config.toml
model = "multi-label image tagger"
translate = 0.12
rotation_deg = 10
color_jitter = 0.2
hidden_act = "swiglu"
depths = [5, 5, 5]
num_labels = 250
init = "torch_default"
muon_scale = "match_rms_adamw"
nesterov = true
adamw_lr_other_params = 0.002
batch_size = 64
lr_schedule = "wsd"
final_lr_fraction = 0.05
Rows from block 12, named by matrix and row number. Rows with one number belong to one neuron. Each number is 128 + 32 x the weight over the matrix's rms, rounded and kept within 0 to 255. All counts start at 0. Numbers have three digits each.
# gate: MLP gate (model.blocks.12.mlp.gate.weight, 512x256), inputs 128-255
# fc1: MLP up (model.blocks.12.mlp.fc1.weight, 512x256), inputs 128-255
# fc2: MLP down (model.blocks.12.mlp.fc2.weight, 256x512, transposed), outputs 128-255
gate.265:128098191206120191097117109113118126101113126157148122136112154151129160161124082143128175122150114143142118187149106118113095132132132151157096151157098038112125147082054158177110111174122015135113136087134186116121120205117048106110178128111152120104137109174081169099179100180101209115151132118123166115185139149105123106146097087133133117158169116112160082128060192157168096144078
gate.266:181133115152155147124130092116129119157096118130059138143128159164153126141108149138165090113121116127129170139107137171154120096181117084131075157127115101100174127090144116136125114133125137107139075165128127145103078108091117139139143155167096159038175110081098160143068184124158070195167160101125133118116120131129147138148135140117127135109130143118122115126146044112152119088117
gate.267:129147161113110157164118169105122137171077122142113087108146110136115110125094052153136111165136141104157142116083083121152164156113150137134143142125154191136065129121102159097083118106145164096124178155135116113079145144040166103135168221124189122118062118140150145130114140105066174150144124142111134146108166112114129118135112158133150199127129133177117122090145059085158089133173
gate.268:091142151152136181107113134107161096112138130071151141106100133097124122176116089088107102109160129091146093121102142163142180140152139102099166118136102178134141122117088135094153147122132058122129127062167144133125191164073135139095144063145162095178136091154132134094141128116111169095170153139122179105082149124139115129113146158110135130111151132074122184101118161107140148103123
gate.269:174112125120127151158144170134098059125175106131130101119149119110108135155111081054149133204122101161137112126084139108147136093143171108141092079122100156121079075142110092126113120118128097176151126166111160136144122191168122122137133100146181120168101139068181145126091131126191161129123131115158180178144189165107117166144083160108146124138127136106143116095126127146106091184162
gate.270:150086059175184090088106176126129106163116159103111136116185120128112101124103123159127097139125132117154103161146064109154082089178135136120145080093187085071118102164180093172101131107109136117160123129084121119159187118139137080130116132108137099138061172123194167119154143068120098171096097110136183094123085164149133119120094172105166140111140075110111135064109125143146132156173
gate.271:147100152127171137112139107193042111128107064164113128166206117151181147140141178149061096142190101141060128098099145146126131141042125185113138153139137053171182168125124135104168139165116174156162119130088075077158119077117166063098096139113123107136062136102161129096186084178116134119076160125105092189095056126117167144138188143184122098084115086133152081150117138124147159122092
gate.272:136144119105109122135094081136139142122176143124133110057126112094120163157131152128161166178131106109103154154137104091138078145065084146130146114124101157155156135079114126124093091141152102136063150123143110169129141084112126129125108177131144086106117082159197142112161122140084139087128081067166120095113157162143181156130191108087162188076174085134103072178125119128183162165101
gate.273:119166083159077125103102100185082130090099088122065098210127140144167119127141143091106153121187109124146104105127113149150099139152081115106155139146126188069166121097182097122134190125182094164091092127085143120149193181091077159131044162168136130121182162161187118152095093097129081110172117110181081204119172111065155118152107154101128101094168175216146133105096125116125081170079
gate.274:164185131108122187129157110131073145100135101102109105159195114096108161147110096186104163088096103101177168136167109144147088141125155084143145107106048126125143108133099127115135122135121114106110096093096148133141130144093085145117109066148132105134065146090099127107194126157084126153110194137125189115140146092075175149179157127131144122174120066140062159127087151152109129151170
gate.275:093148155130117108133129127143141153124149144164182112116106118132092180097059145105142172156117088116156121116126091114156141127144125116134168160167134153121156119122157168130147151132154113143116117129192122144119173132128164074137176142099126172162111130142166152159120184147105159149148119157133103127111105083217127142122135099066109164111144165098075117203143146056082102129133
gate.276:106204155150139135131135124069082090139058135088095125136151142123160129112132090187095118118133139107139120071123134104106120131137141106061101188094181138138158109149164139115109124121113129131134193096142087095168181115149124128069174164149132121170132182127071105139102121126101138166138128168141101108150076123141136119103114104117118164124158115131123155096096174110107170186127
gate.277:149147154072112097144134129210103123145130127147090199194104137135162065118162094147122129136090111146144143175082141134061118178180093152160094155182158137086132080148166159123100158135154090128088138156116137171131113136136124153104004135183100064138188126165136115169113114112088130134075122183112114147083104130091114109038091150082121130078113105141092119124195119113082130112086
gate.278:109139169106161090130189127159087149143108134175119140116139120148066145125114173095148142132155131127161111119088076135174022136087142121097132089122039151146150146142113169166141136076091133151053131095107159138139129144179122118149090095107175121162119105114166166110129103103134129163149170112117160140084160129117168090109097133088169122118166136150108152150166084156167177119177
gate.279:096108121121079120149111095158080107171175135105140159179149123060112164076142177086154123174097138103148051141163140144130107107155151122094162095110108105120154135054080072133124089146123135178191119116156098152091148127093067157135182179135127175155096154164132089062185058069101125108139127207126132179134139141152165115105109135078139095161114112130146091150126138141107049128114
gate.280:177109042117063120113136093134156135096149136154134091097107108135129132104147074100106095141150115123121101164032114136178093137132163170072139193117126165143108131147168153092189126146122120106216140142113103131163128093068100128118152130105110108166143159155139126064161156120062164118125142123127118137116109183155119184119171130153114120152194127123085158113080136123123128173113
gate.281:108119130125150157117170136055162097133127152109145125125153170114135148150093131099168088106189134138123154136174108151155143095105092102110148109077114126160158167150145095099074159131115165125153094108176154156170142123138099106137118155122111172141142102104138083174092130126079131120057120145154068111090121148147161122164136089135131117092166115122132127156138124108098180137160
gate.282:194096147212168143172127135140106112152142172093128123104124191070176122080118132122102101181124089118111139142083122161111157141149097115091101150170120089160192127141099087170105118156139177127112077184064104146187127103053110165080090102130125113090155117154132105148174075116128138134101165095135121120156102129126099121114161116099151166151141134122059091129076152143166099162105
gate.283:131172112177117098122158103123171172141149167112111086129092114105118064066162080124112086220154162135147096158079180111115080192186150187100147136153098083168104141181083103127145022122177133052121127143128095125075096168171078182164159139088133116089133142081131160120104132187047138135124094135107101101139208099094132141093148120103137105132124063122081152128120121078179127116149
gate.284:057121154073159098172125112142146091198130118149093100123111129202159100167144145115138134123110101137129132157109183165143124096111148185153130105138114096176157114115090146148141050146135123124142096144157106115096051039072121107106089122051110138153129090172112078114156197187165146091158176127141123154142133186103105132113177099126153103141119125148115129124184182090176066103127
gate.285:108161160146136110106138116073118110127146068150072077191126073107090111070130119173102152170080164155139134229081127106254118109147073124133141137181094200162094122113117113119125123189120145121107117108126095088081153126150179133126114149128156127148094105153155139152093079086066146136136139141182120137127123175225138145112157070029168149092156123151151160089114155141123147108076
gate.286:085151076153114085111192081106144170102100124044118129140116066084121130123088126133151130129074199098153108156118161128128133109138169097189077043192132130125120105131033158100137148136144117104160137116073137124072099153142058085113117116131131196190148164135139093116188128180151085168072178140182162091125073097100101110132129040130168075137153099110167106140158114160145118156113
gate.287:130101123144162146074149133105156122128150094156126129115167143133081092151165107139169182138111080164162161115133052235146091129112146107094119093142140173125214125178160097073135147167118139114157134163091130112149132130154109165123098117114129102127122126126105147159138078151127126161138118171171134159141127076141120093137089144133074186150119158105133142099133087104148075153143
gate.288:121137144159167174083151080162182177161136123154105085141127147148158143138132154092176153098069147128079123135132106171179167135112081168172112147139135130129113135079130077144132143103098094139110141193153179138124094112109149143094114077154121089108156089149141114106160128081121141121134070101137126086136163106124179110179140134143050152073159129077088162129182158130098121190104
gate.289:192120111055137146075138119133152170156175181066157069089121160176129145129101119095175134148105115106131080118147110147120136099086066094088126162123111155120094142161134162168090125177120082123120074083058185111191182152109168152082125147091131049112121129045123110101122141137103069166079101144074129124127113104120142142140155145115100108133158129145104146132144120135133165116121
gate.290:159163165142123114092115095086088099122125114076115082094096104121111115166148183112161117131182114123105135097121106119117124154158132122083132088130133131178154160074137167154152123123140077105177079111098160074104199109133135127134138135086069176120143173110122141110166138128119165122076161123134130109072102090118192096146167108138121138129169163132146132179154086096049090112110
gate.291:106150137104095026160087171130162068112107124140119138089103092085102178101134148112072124181185119182126103238181111147127176090183150120175163094096158121102155136134110118140157127088142092145182120139144152076134104144124164105152152151187126083165153141037092110125095130122089182107161126083146149101088133150103104151060116110170100136157208206140141178194121148168145115146138
gate.292:155171087085092140138169152143118075067144121160129115097136067112105120210162130088108126133046133160100164112167180154127050160092086106126127179180142143154126138134113180135095160131133103060093108178141128209088127101162101104056125131088066138160158126120100137119075123139116147135112209094089196124125142132166141114138096147159143052096156132110119136128102155145171109128148
gate.293:137138141106103128141097138124144143126137152129089175144150109111148178108140066130113167127107087130137066126084099174139142093131149110099156104125188097116152129151083150163155086144156192058112098138141167099088099162099088096096141100161111095079146123140050182110109117099114144138113096185161146185106174154125158165126112103117155104087168106088162092094151207096156060092176
gate.294:091132103136153085150095158103175130091159135096133119098121094131100112095080140114096120092154134070099134129113115153055140128128130145110154124122134140104118118118104113177162198118110112144116122127132139094187120158094142176182125114127157146087140115100152145083121185142177148150165082104064173095180136117136140143090139148113102121102155143131094151117099125151161121123114
gate.295:131146097106037194096194145123130076137138161120129077080094145117096142102131078137157099074130165119104138081109169104105142190118094166142080164084091153059138113143160083124104072113166122098183144103148154105110098157121133117178174154095165190059106120093170132163098136176134161100152196108171167116112125136113100119169071093182093133194148165111124103167175161114127151134129
gate.296:075110154142150144071118100121134144149091224147118171124088121137177121128074124154157115090129099129148105148148164133083142109146141155110123141167139162108168146130147086064108135153128139077147131146109126121113105169137100149122143161081147151181088134125081099138159128101083065066088146166139151130102117157139153190178118094091098151184136160133089138153148128115122103140110
gate.297:132123130117174152106117106153076116120088148189151113147189162094113124125165115122122179122141175139123149126128152128130099095096091119133140112095158162120143120152119105106110118129136176116107121223097129146104107150153139074101123105122146059165073183122072126146117159155151122153138186108093149146135083124111125170120143129174171117122149098155145153110083151095112144169192
gate.298:139175137143100112187137122166132147166085115128147127165152134116141157147145138132115213125156116101095136095107119077108195108080157132146157050128135125125150114101156161138112151069081092118141103180143130098104136181165153192174085077152155175140150158122200117065097136086099139117067110091079126162129080087157180116129143153160128144097118081140073184114115095190107164152135
gate.299:097139100133123154129157115108126192120147075143104096074116074143117088134154157132159146108137079130148223177097167135165138140112133150111120097122129149129096173080145112140114154114170115145132105079167152116107115144076073146197128138127098105150101109152108150120121181178080090094090133091121146049088156120181178120092135148130108071166139116095143092121141090083134081103112
fc1.265:150109198107075107046128091127113062155108112101106083124147115155082139168152141132160109127150145105138153109121135117119061071086117134131097196119150100133180086102187074075130160177120111092099150198139141145098145135148179093080142049170094170149151092155074073099143145121122116163093167149151130084137093163083179087159131114166109153146116155136131179104080135120137147145184
fc1.266:072106079148121142093119180110074105134148099153127141105107142086111127142078091120121066132135111137129152161163136161132115142136156173116143179106115112152140108063149133150139154170167089088166084129164170102142143128147104079134067107130088154078165140165157103168123108080136157148162182106095151071121107167137104152068097156150106116129152126122137091100142071143146106136127
fc1.267:120124117178148120144146134134171156183139199133155194096135120165068137211132205091157128106102177095112160116142111108055125125139185161148149070112077115153085122165071106117091176116115121094118136129203106141131133084141143124092145086130136089100105147150155138168121088109079104141189113030132135095141242115114202090096121156122116089115144108164180164116090142151114182123205
fc1.268:184148098143141179112127101116153123136099094128143136162111085110089174148119100161147124104164194109137180053118115114105151118157102175158108137114156150124162204124142141142183064194125090145145099079116076138154151069095156151165149123169152092096220194164164133182068093125129127161062089117066087207132148121125099159081075137138157165138112156104143077107128123125131150101076
fc1.269:132103117113164212056107110079165104112116126146174098097162071131106167145082135150115171081057147160140064121201125153131139200169176107172081117179150136135076120119151198150162114098085123128142158075132149123098151111100092152135179128137106142163103142131119138150156147099129130158138168102142127131147131137117107109071147099127109111212159144156123104156055116075109133077134
fc1.270:091044111117200091166140146175100149101090132109132140126119116092116104069078139057122119165112171123177118093112168148154134184137166117145138117177151113115187151101090138148150090123145141140084108118177090112111142130074197150161100154153061124148073105159082108190161135070133102127134091152125098128160183104153112147127132166186129114106172062160119102114152197162110144108179
fc1.271:077119181104112144138081143073159136067121163130134163124071136135112134119097153120177103120150117112163138123142143077118251140079145088131076130126135125089150142114122110134131137141086112116085130114139128059064134163119101063199150157163120147145106150116160114119131134066096126141125111141147057102074139088130117177133127136069178113127121110117153137166140120158090125147168
fc1.272:129143088169056111155140136133133098148154078162133110157079097123132119101084146153114152114113052087134105109192074140112126127128187140157112102106124123113058153184122089148121144166081069123127121126128139098083149120159151082149160128129134121135153098090101172098114168173095118160139118171109166182191141169115153108146141139155114155094109105143146157081187095095076159089147
fc1.273:156170146145116123104127084148127113075076121074099223148164068152157184111167172130127121178146089076169156145157159136123160107038068160136141076125168117133142139067105117096133153112123066174128175098104174114167153111145110140161083150196150128139131094139154130112115144113183155146121140129159105182101145139087173095130185109113104108151106117134129117130171112170088122183127
fc1.274:117120112128120178162147145114138122122149136085097129111075144114131116124157160121165123157135163121106134171121168139158137069137112139136195091138065130202120116133134165151152119116143090136150140109082181120132113157130122175157083118133110174075063149113157108143091105143110165100081163103122198166139158161124136128147155154151152117163087172170155138113148193134107185134123
fc1.275:155117126161121167187099131164148101167157078144146151138143156175108122150115139153113089076157156113156089146099171124110162119124130133104115046103141122172078178063080121151121122102080152116143117156128194061147129139140092143143118155121094131109092102129123105078177131143118116157128105155120124113166178170128138151084132127098130120119089143113122117113079136163167118144129
fc1.276:141107147136097140120114098210110133095127148141121199108107078105082138129119123135111125161101140176120122143133135095141165199150137095120142104128137128128161173179141105119182128080132077142097145111114151114180132148109129156069116137138142140140110130101176105164135125143183153097094132128124153140064172086120091094108153141118120090124217128134147145148081136132162048139136
fc1.277:095179123126104132127134133147197107114104093149139129068156096124108109127085170055057138085107149105068103093140131079135119157178093191142206103175117106133146135122132200175153137134120118115134123167109132064167088124165144181087168080045142124104144132098217176123057167167094145109180115095158114077128075118124128150151128108115157134152115132098109130127171135194119134111124
fc1.278:176109107130123112122096097073093146137106100083170129193076142142119106105150125140097111148172115092123146141183087103170110117151087127138087151113168187121092150062166058123108142108157128138096160170137154107195166135103132075137141130135118150106176134144141110137096176102185097098129162215141113140148158096067144148116129125105123133125060105085130110058125150083136153152133
fc1.279:163103108200103131106120128173094115088118124127128146114145098151054129117156217175076174120108131139162153135208128129138117099189190138072108146154153099082108143125079084068141109103085109119117126142114097140183180067167155106110132140106150117174132091090118167107077148193154191101149148136131134129114094112165175144098133134130165091136100112107172150100049039105106150160113
fc1.280:124128097125147115119105136113133108120098112164142129089140098118130175093163135122090121145113107149140088143138164106101139135129151140107191179064108138137154111087158127103135147140082209156166098166097186102127161127152145084115138116104167112157167116118135121178146104103142151133147156106166112132187100064153099154134115170105090124180142140081106111115089107126155108092103
fc1.281:112148155135142081133163125165126121156215142194134139135124155149109063117169156096099158110093132122101073091071092079123133178171135110191118146138131110130140091110146153155142172106143126140094131173088117141154070128172164108099165114169126129136046195131093104144066076102087154106069102165112178169187121134132133147111156097125110112154064142134130117122098187127097172131111
fc1.282:116111093086090099135158113106117106083150104129147123148073142140155149136141132086119165127133167104080130125116184127093099145172111123105136192144131156137184169107116124148082140096090103176139144110143103141216134126142101189076130133143173078147176132117132115103168117119080149112141219171170125147113123131145103108142125106187102132067188183147132075130151149166149085132131
fc1.283:136155037194216096189127126130150079151150168085194134113113140164143097086184145107144173121090129081118087131081082096160113170143196123167089102127112145143170119163095079080109255106142112104180141143145138111087074148063168107184093137132104158140149094151171130153132141076091135120145126159163161185081108123079118090078141108098120133128178154134032075136183118082124163108186
fc1.284:146162100155089118049160176103068119067118113135164084132128135035115171080091132093158129168196143138140086129133184128152188165132116136104096071158207030115158141130131163105121054152051142095104115112109167183068103098204088068118176098108123118161147106129138144099139145113081152087102152125139152119136168130097136124166098165082116105156098221182123144117086107108106140154140
fc1.285:088184084173138075111100142110122120131170157171156057137095149092159116141115176115088148136176162120139151131162086134214101129148121151147147132143149187060052136134122137129153106164153124076170131152107127119151129140108177145124157147074132131192094151126069091114111150109171183133168117136146133114114109080137124116189118131111103076121168133124155118145105176108103122110119
fc1.286:114138157105124150101150127081122156134079124133174077117178196123089124103127067154134076141157137106093030140137116106106095109126137097130123088113118171069138204093097114168085135100087117073096180127141110163101149128067103172075143082182139098136103114143134119139121144097128108134081117122093154128154115125159108107124170161131068088142052073065121113164156126120177112130140
fc1.287:109136146202114148096177137133074128093143078150141149112154157058109111119114084101203127130155126126140163103107128134156123086131144182162140091103128139173091132114131113085100156138120100114110111177107069149172080206087111144120164132168150111116120169137126086159146092141140109223084102083165184117109170182119102110105146112097150110097136196102151150118135145148171040134156
fc1.288:142139120202107128092200108089093136180172101103188134151067128143131168146160200091135122105071089117143157101132122102162150152163136078126093149133177118065152087127132138115126148095091113127132140172094132173117081098167223148054141147100144167161060137157172067076091108088135189132053085173121147143127113158119169152174143136074124104092041186113144156135111162118156124108120
fc1.289:082157138095171140134111115186061107126167125156152083148115161137162111162134142115187106123107124125121108102138071128134160126072073122156162200099122111165172141089092144131118161072101077146124094127129161167096104145108154138143116116142097124100120140127169064111170107115052099147135114149149130160131107152064153108185099160134180126175122178131107091135139094153126132167120
fc1.290:088120177166123097137148094126107133121112137106125144133106090137121107116141167166128126129160151157166089054042133181148101134157183148122186087141178092159176118128129097106148137129161084134089117127090145098141103116123108176087144135122142158163137095135116107088074121149094108103160125177192107142080133102187150120146087149106042142121168093142134128124133161151101145108121
fc1.291:097134110126159092132079102092115129099107146081121136078204077147127108110209148159135154108127110091101124126150107112161079194123097145094130141113121101165061102149151081171163155124199161094078145145173123102166130206086134110080108144111096128144137146126148112129084152097206153097142103112070086116116182117150073164100125126091148075150150142111136172130154158130131134176135
fc1.292:085113159139126159131051125115099129129098182131171085133141124099161149096178104129121116155170091152094128128061161032168132146152147122145138117128118123079087105154165109094158167192069136059101142172132127166153133082173213131142140113152085112145140151114159130101158119105120093100174165088098190143133161087100116166145136139078141109093152111153151158133107135057115169148054
fc1.293:097126138083145104072099175110144088116117133079101157135056173147088095143111116115122138132125086137150142094201127197112139128167116098096155121143087133153103113112106124135149108132159109099123102113109132160100142132159117167122147192154190151125151138167109109165128101080127146144103159155179157219146166090107194169158088130052115097135083106127136107104160136147138032128158
fc1.294:078063126139109089148100170158157096116107127115161070177165130114128113147109132093123082115057141131125128113116145180115124162097141142119076097055070118102091115170145135138125195084083103166102146098129137154132110130166177179152149146152114131096098138101166152091083157087152097179091119089120178084182155047184114132113117127114109137133119144128113156120164118099157116155097
fc1.295:127144093139036128074133167102156039136137148118172086059081122124107166184164074157125180073164115115113154150092200148142144162147157180158073179098138107129065108191167121151114084099109126057135153123128149085161144131165162084129169115107123179150092109097098146093102123146098089164092201096155144087196088116182131149170101076170090144103191157099101112148084145116163179163127
fc1.296:122157130125115119162119161166131122158136084084131131150149062164091163081142125100160070095147143075170091152096182107110111140098105163164144184141092161178161149110104106113129132176164167080109141177139150154130146121085134139138087156167117098140187155129129095153106139134146156103114115103148088147051144130134177129100089155138091093109099165062148114108131141100124173183076
fc1.297:184136151167088134130151113137087153171125080087148074159141156150104142156135135142147115098132117093152157112135148173142145126101020124097122130104137073157092119095136134115134087106136099158133180181157101155085139121121155139121171088134126123135150100149086198165110136146143116121143114171073131162108145169154087122173112108142068138147163140162150103156106138163117090077179
fc1.298:102142117165098147120129089165121167143139073088183120108176179064159119142119110140147192103067126109134098155158112166143112203112133136144093144159153100141121090173166119131094101121085153143061109161107123095074158122130132133113122089171119184123100122129142105106120126123194092129144113176109155081142146151146083107075138127149145124153145067116114159155126164149113106138111
fc1.299:101151101070106044171130166164186093088110176152132139124152126156095170103114127111146090114118153075130089127094141084141119132089134156143121132119133118104173170077144147148144154161093140152086119108110112164161140100082128097145074138179159179108227103122185060145112134131138162119127088097089088192145155114134080135065146173085098128138113122131101127091126121075135182131120
fc2.265:162125145134147171128121094134147110161132139104099083156097151118121076173124186139097091135160100155123068142133198125143165088109131136108097079146090120117088143098076093117149192115142134171129079116136137152143100110115115111177142116080158099089151134095108130108147128101123183144143155113127169133066143234127149046114143169145122132100152101146156159161185088136136108146179
fc2.266:097106181132115150083142106104134183123139110127117055179122119147116107140130122088108146112124081133121100167104125169140161167142119101157147104143063101103133066092068111101128115111152197126109128127117116166116098131152213128146081113147103108076116136142111155107094135122171146171112083134123160101128134151106138148098083144146169113107128107116096157157136177145150128178141
fc2.267:132119144131153128117126144094121159067066145090114157110121107121155134131088105161169114152116105106164132125122139102138175105121112126175143161107155104110129142171143127163116128118164165163179148166126110139168157117153103164127122102134126099142132140132113141132127151099168126079174131135134078108126163136217103111127133130156143134121142119097130142105123140081111086119102
fc2.268:087081155145138177121099137093102112140103133173128134107127171223153128151177139177140117125130144154100167112080141129127171104140125086134147164173141131131107074152122166152098093148176141162128127159137090166114135115077136158119174146154106135170129179137140134131175109115137084160121107102159096170106113141159118172122108153129133172087125118141115069147098184160117185154120
fc2.269:146143124102127150182154121196133080137156116123150111133177069093095156145109152104140147106087169150143118102123146133131114121142175110124154096119193100121093109083154092116153079083199123103133120154109120134130085176168149145159115063135147134178188123156100134141182155139141063140173149161103086123131106175126101115089153130116125079159091117129081106145119100095105118102179
fc2.270:121149153107068141153183112107079083101105138104113105153138108159154123184115119172126174090155137139150080142187185069059168069163131077058119142121169062150053172151118101192112116169132110151079126115125136145107113148183123073150118104123156149146112141162076176140092146174173116138117152140130092118161190089131130095161111117100157123153133099162190113102123147125092127160147
fc2.271:157228105138106175214077159200134066161141049138159212165134108130117144159142237025121145148141087154109112162146122093192142164102149140146158106155179102078118169095108139100129077112124090144115141101106131134119107072151131123119113121121120114121137144086142151196131077152092068161134142190159162173092116123086161106108145217180131125150074144178198174153171134189089103102082
fc2.272:139151140143067132137128124096093136150180149186100166162119112104144196207118138118144188143158075071113118110138103098109068088151154108082060174125125104109089104144150100087092147164141097068134164139101093150102023130168120128085084111131147179154184139093161159163146171109130086155100135097170123103118155122135145158140123115088167094133094101107159127094148171096176146172059
fc2.273:140115143120155110118098142122095145120100155082150166133084109135158093130121124127140146143118140161121137152127096089120105138129125174125080093109140096145147135138093072101126176113081090177113099075131117179147108113147128148142169117114160093109166157088114091066182116162191125077069132125107166142134111145156097129125054137113145152179066140104143092175133107089186177117157
fc2.274:124139089088094134112101119118054162145104142140138146131124093124138103116116112114159138120118111146162157112100131171118130102097153136133078125124087143157134113125152129114132104115140114097133162158135131177127084134140135080083124156129142112149138101114115108117075148139130141126126101151131119177155124067130152104149135143094127125136141132090105168137140105137159087141121
fc2.275:170153060113159088140095127143133091141132156167067079161175103142078112147123184129092168104128117146111149109165196170088062116172126128094186091141167158153116153117095221095167176129181134119168161153117147143102162131164139140129128142162108107134116121138102169105154124125117094125131170157124107185107144109082134080160147154125204187123191127173179186137177113112151149130090
fc2.276:119137133106116132093154124050074112136156202154164058157112100150089137142165127062128126091074161156129145137125104116068085113161072147101156127165110119071180145087128146128108079152108139145181088166124117087170163170155131204147116146146086175125137155104140169175067132097095105119155185144134141137142064144087130136108125174122098120136103132168126115133045168118180138180153
fc2.277:096150091072110110079128086035173146123143176045159156074163168129089095159101116135124114162150138160085120175180099116194170133097110118165153177135140112137115125128158100148104133144112113163140088124162109034053102120147191111133062183120120092218109130073107133134208135136097100134154106109123116147122160130175106144139079130152067152087182146105091136187133185159141180164040
fc2.278:139153139146173132113147170185170149131141110071139131162146087159158129083143148105139161150157061089081112060111125104144100110119055150160131217175110055189120159076155117136136175124103149131095178105142102082180126153112182070108134063147099066139080114133077131182065137156172133099152089115124129182106180122071171169143119106115128164102096146124161158136123104084103122120128
fc2.279:116198121126132115065138161162151127097142108125126218139036101092136105141188152104090100089150115169190201185049199154124163119150094111091141149089126170119139151162134125135128121051121092130092168152131145146083153161121122118103151089164101055182099074092171137045137119124176137144144157124136128130126098065123143175141096128155203129152176116136105100167178143127061186092183
fc2.280:183117197128145135124176083142128154079104105129159109083124149114147068150143144149185134125082151107157158130089126112106089088136198036090179155200153157179086097085203131145135085172116128100132157114115149149078122101083136165111070135116079112129119165087116086030113116132158077183124166159161123158178134119169158120085138190066111095195164123188116104126137158063109142075116
fc2.281:134175109075132155186155067135169102143086109127130126126151151143119123123123155163134061149135074121104145197110156123094138135165125140101115111108129207184089150125121149131163174172119120157118061100107156104116087171121112152100163133125189114195170143111106221100139029195109127150178134102139143128125088106104113136136105099123170139123097086123132102147126164064101200096126
fc2.282:135136128143051111191120131106079186122066109025111181106163190178112094157112208222093098150129097118159100139171163134040155077118121102137143114130126070080088141194114132138109156147125115121139155114148096092153161128052098130134197142125094125108070135183095151172143135123114107060156147079095082147154076166147177184179162112117180168125189164201146195184153122105125145096182
fc2.283:122110140180131154147131091155159132096151101203153165123137187179157147128030031110122128194115146088117144045108173108121091084122107091114122121133152094093089181110067086140124148149120125139095158089255154143075129084093080141126126119133202117095118126149144045122105149046112084084145093162141103126137097137130107124196115160154097086160107103159116103091101120111185130160182
fc2.284:149103126171158124080136139105097077071135102112056119135102158159108118122098136143161125179122096093161123185109153131132152132099090120124106116089079135177113158123126207188122112147203116143162104163198138148188095160079122178129104129091148152142123050147166086161148159096166103132089135122123173141139146147145075143097190167156153156071126151126145094087151107157172173151191
fc2.285:064173109133069108139136071106093122125148111118089142085132146162120140182127132036088188116123091193148113221158144106078110059186125149185129176160195109164116118139123115129143115172125118144078160076134051075116093088122102102140154173134152151189114117113110177194103208125114180148139122156135091148152065118104177127110107138086090156156110188120068129099125126150135073110157
fc2.286:122112188119097105092128117166116114113122144142168151117165127154166135110121101154117136109124075082123143116102120118120095118130121106133075114126172136067121110117106121078175092122096189135157115153145134081133130083143130133083097153123080120086121081148166161123111095132114142137125146126147210164145128180167145105140128106123157108133102121142087139085147083183115106103137
fc2.287:114117101155128103102148142147160146195086165124142134118180122081142109142122060134132164116135156134136102070140147179100117123147162149137178120116137153158127091139183117105101075132129154102155141103132162074152084129126151084114108153132149138104064091131074117159143146105149125125152118148102144163140104058122072090128101124153160223123136158156112121176206152152143147143177
fc2.288:067111140139120119149148169036147116145154095102096136154148119162131115103071184120092162161070123100162165151077113079146078137139201108122095095147110161090131139113164126123147072146123108174136131170089143132154135123114160181117168094131124170078142116167134134119168123121118107144097119152125110126118163170134114060095087127175080106105123109123141098072111129133147131130106
fc2.289:136136128092170164095135145112167089156082110074085117135158114104132138146190220134174091114085160125102121110120071136175068100123081116134090127123085187146124145155115147044175219079104105145152167143102130057158127146108143088130175082126133091091105146132131170138113166143143133099116168131119158163035094210124175156122150074183059109125118186154141111146103159138164127170092
fc2.290:141122103163085062107073075163084192171144148159141174121109066130165121121108137203127140072164094117077101147077105119115150142181164139161134123097104194137108169121129124116143134134120085121133158054116118161134165163167108115137197114097050180149132147120054108103169079136103051087150099116128171109139153088125098147153084094119087145095155121103085022065147038098033067133173
fc2.291:151068134124066108169145142101165123106187133121094127160137111131151115157080109120138157091140163101113113176152145104150179093131098158126166128144139083099183114100129150055121151151096147096133142136113122074138122138136157182132135190131135150130117139109149112090148091127114103125136124127088143148125140130074135148098079098104070096165119084119114160147131117139089118116190
fc2.292:125134136128103126082157152163140112101123143104161127141133101110114137112154060118168194142098147140146141121118110133160129141126134117108107146142103123143172136132177162130155082094140182106144102150132135139136136196107074055095144122139133063067094156146164125085155086144128113090112128144136145130134129112136178144113079144106156104160136154094191147112178112129145126087100
fc2.293:125137136156152083091135127091096123167132174107152154167081149068130119141125084159123119128157153118069146128099100172128138108189153107143018097070101142119096166173090151165198112152093184158130082136086107093100147142132156091114114092112169214128124137106131134156174106107060148103109171137157119161122113119079168115173182078142115151146152131149114121072126132113093098156042
fc2.294:121117143098089081143150144141076112141093056068147122172172072085098152138139145119157192121150137137103120141110134121107144131079082121217119120161156042133145107156122195089103142121126101126133152150145161090158131125172084105117143156110075128104114191112210189126153084130109158090104125087139117146120181180108146134135156158113123114081123134121080150159102162082116126079122
fc2.295:149108093117127073107124176117137157138151069153119138187116110184131141097141108135150132154095189090112088111110100151163184043138136109170125156062116109105140152134087182132192158147136083153062157157077119142087122161095096083115148129099112115097086171148170138158061185091149179132155045146109102178118171112163194082164154120132107075137152129132144091122190124117135118191173
fc2.296:116163138115192150173110113106088129150143171081077188150073140128114131138105101065115147170131122140128094178111151116121163130145146148133124128145097115100146040203140179159121095154176091135137095116128218131139140099123157181171173098111080106112135114137066108111125094086138065115177110099121152117128084122143116115112130094128086167106203147114107127164179127103109156113149
fc2.297:126066107077127080143117130204120096156114118196120121128141119089145118109145134199117160141133158128108089161092156129116117132147130178125131168100096132156162118138165124101149126106134206099148174095119185120205132140155113115155120091133091132126172033121086061141160094173112184106170102022120094111143189170152123143129136098123193133091117131142052178091146121165156197130112
fc2.298:129122085115119141079171106142137152181131141140124141118137133134124148115141095152099105110115199140089106101168117146127107101127176160158110105136149140129110087101088122153127124152104127100094145157103077110113108121115138093143162127110133152178113177173124111111178105127160115160140157137122091125100109150126096159145140126148147138091134112114162101149159120101139126167107
fc2.299:070140161131171163155134119096110184090156117088126128075177134182100131149112131052182178115060150134132095077085110107072175113128109121146147190139049095109105061073162166112123106140154164139102089112141182070145174111112112198137178095102105115177072088157114105106165105157105115096115157192097118143122110135155132080072193137081105113230192135103086148174112138134061071107150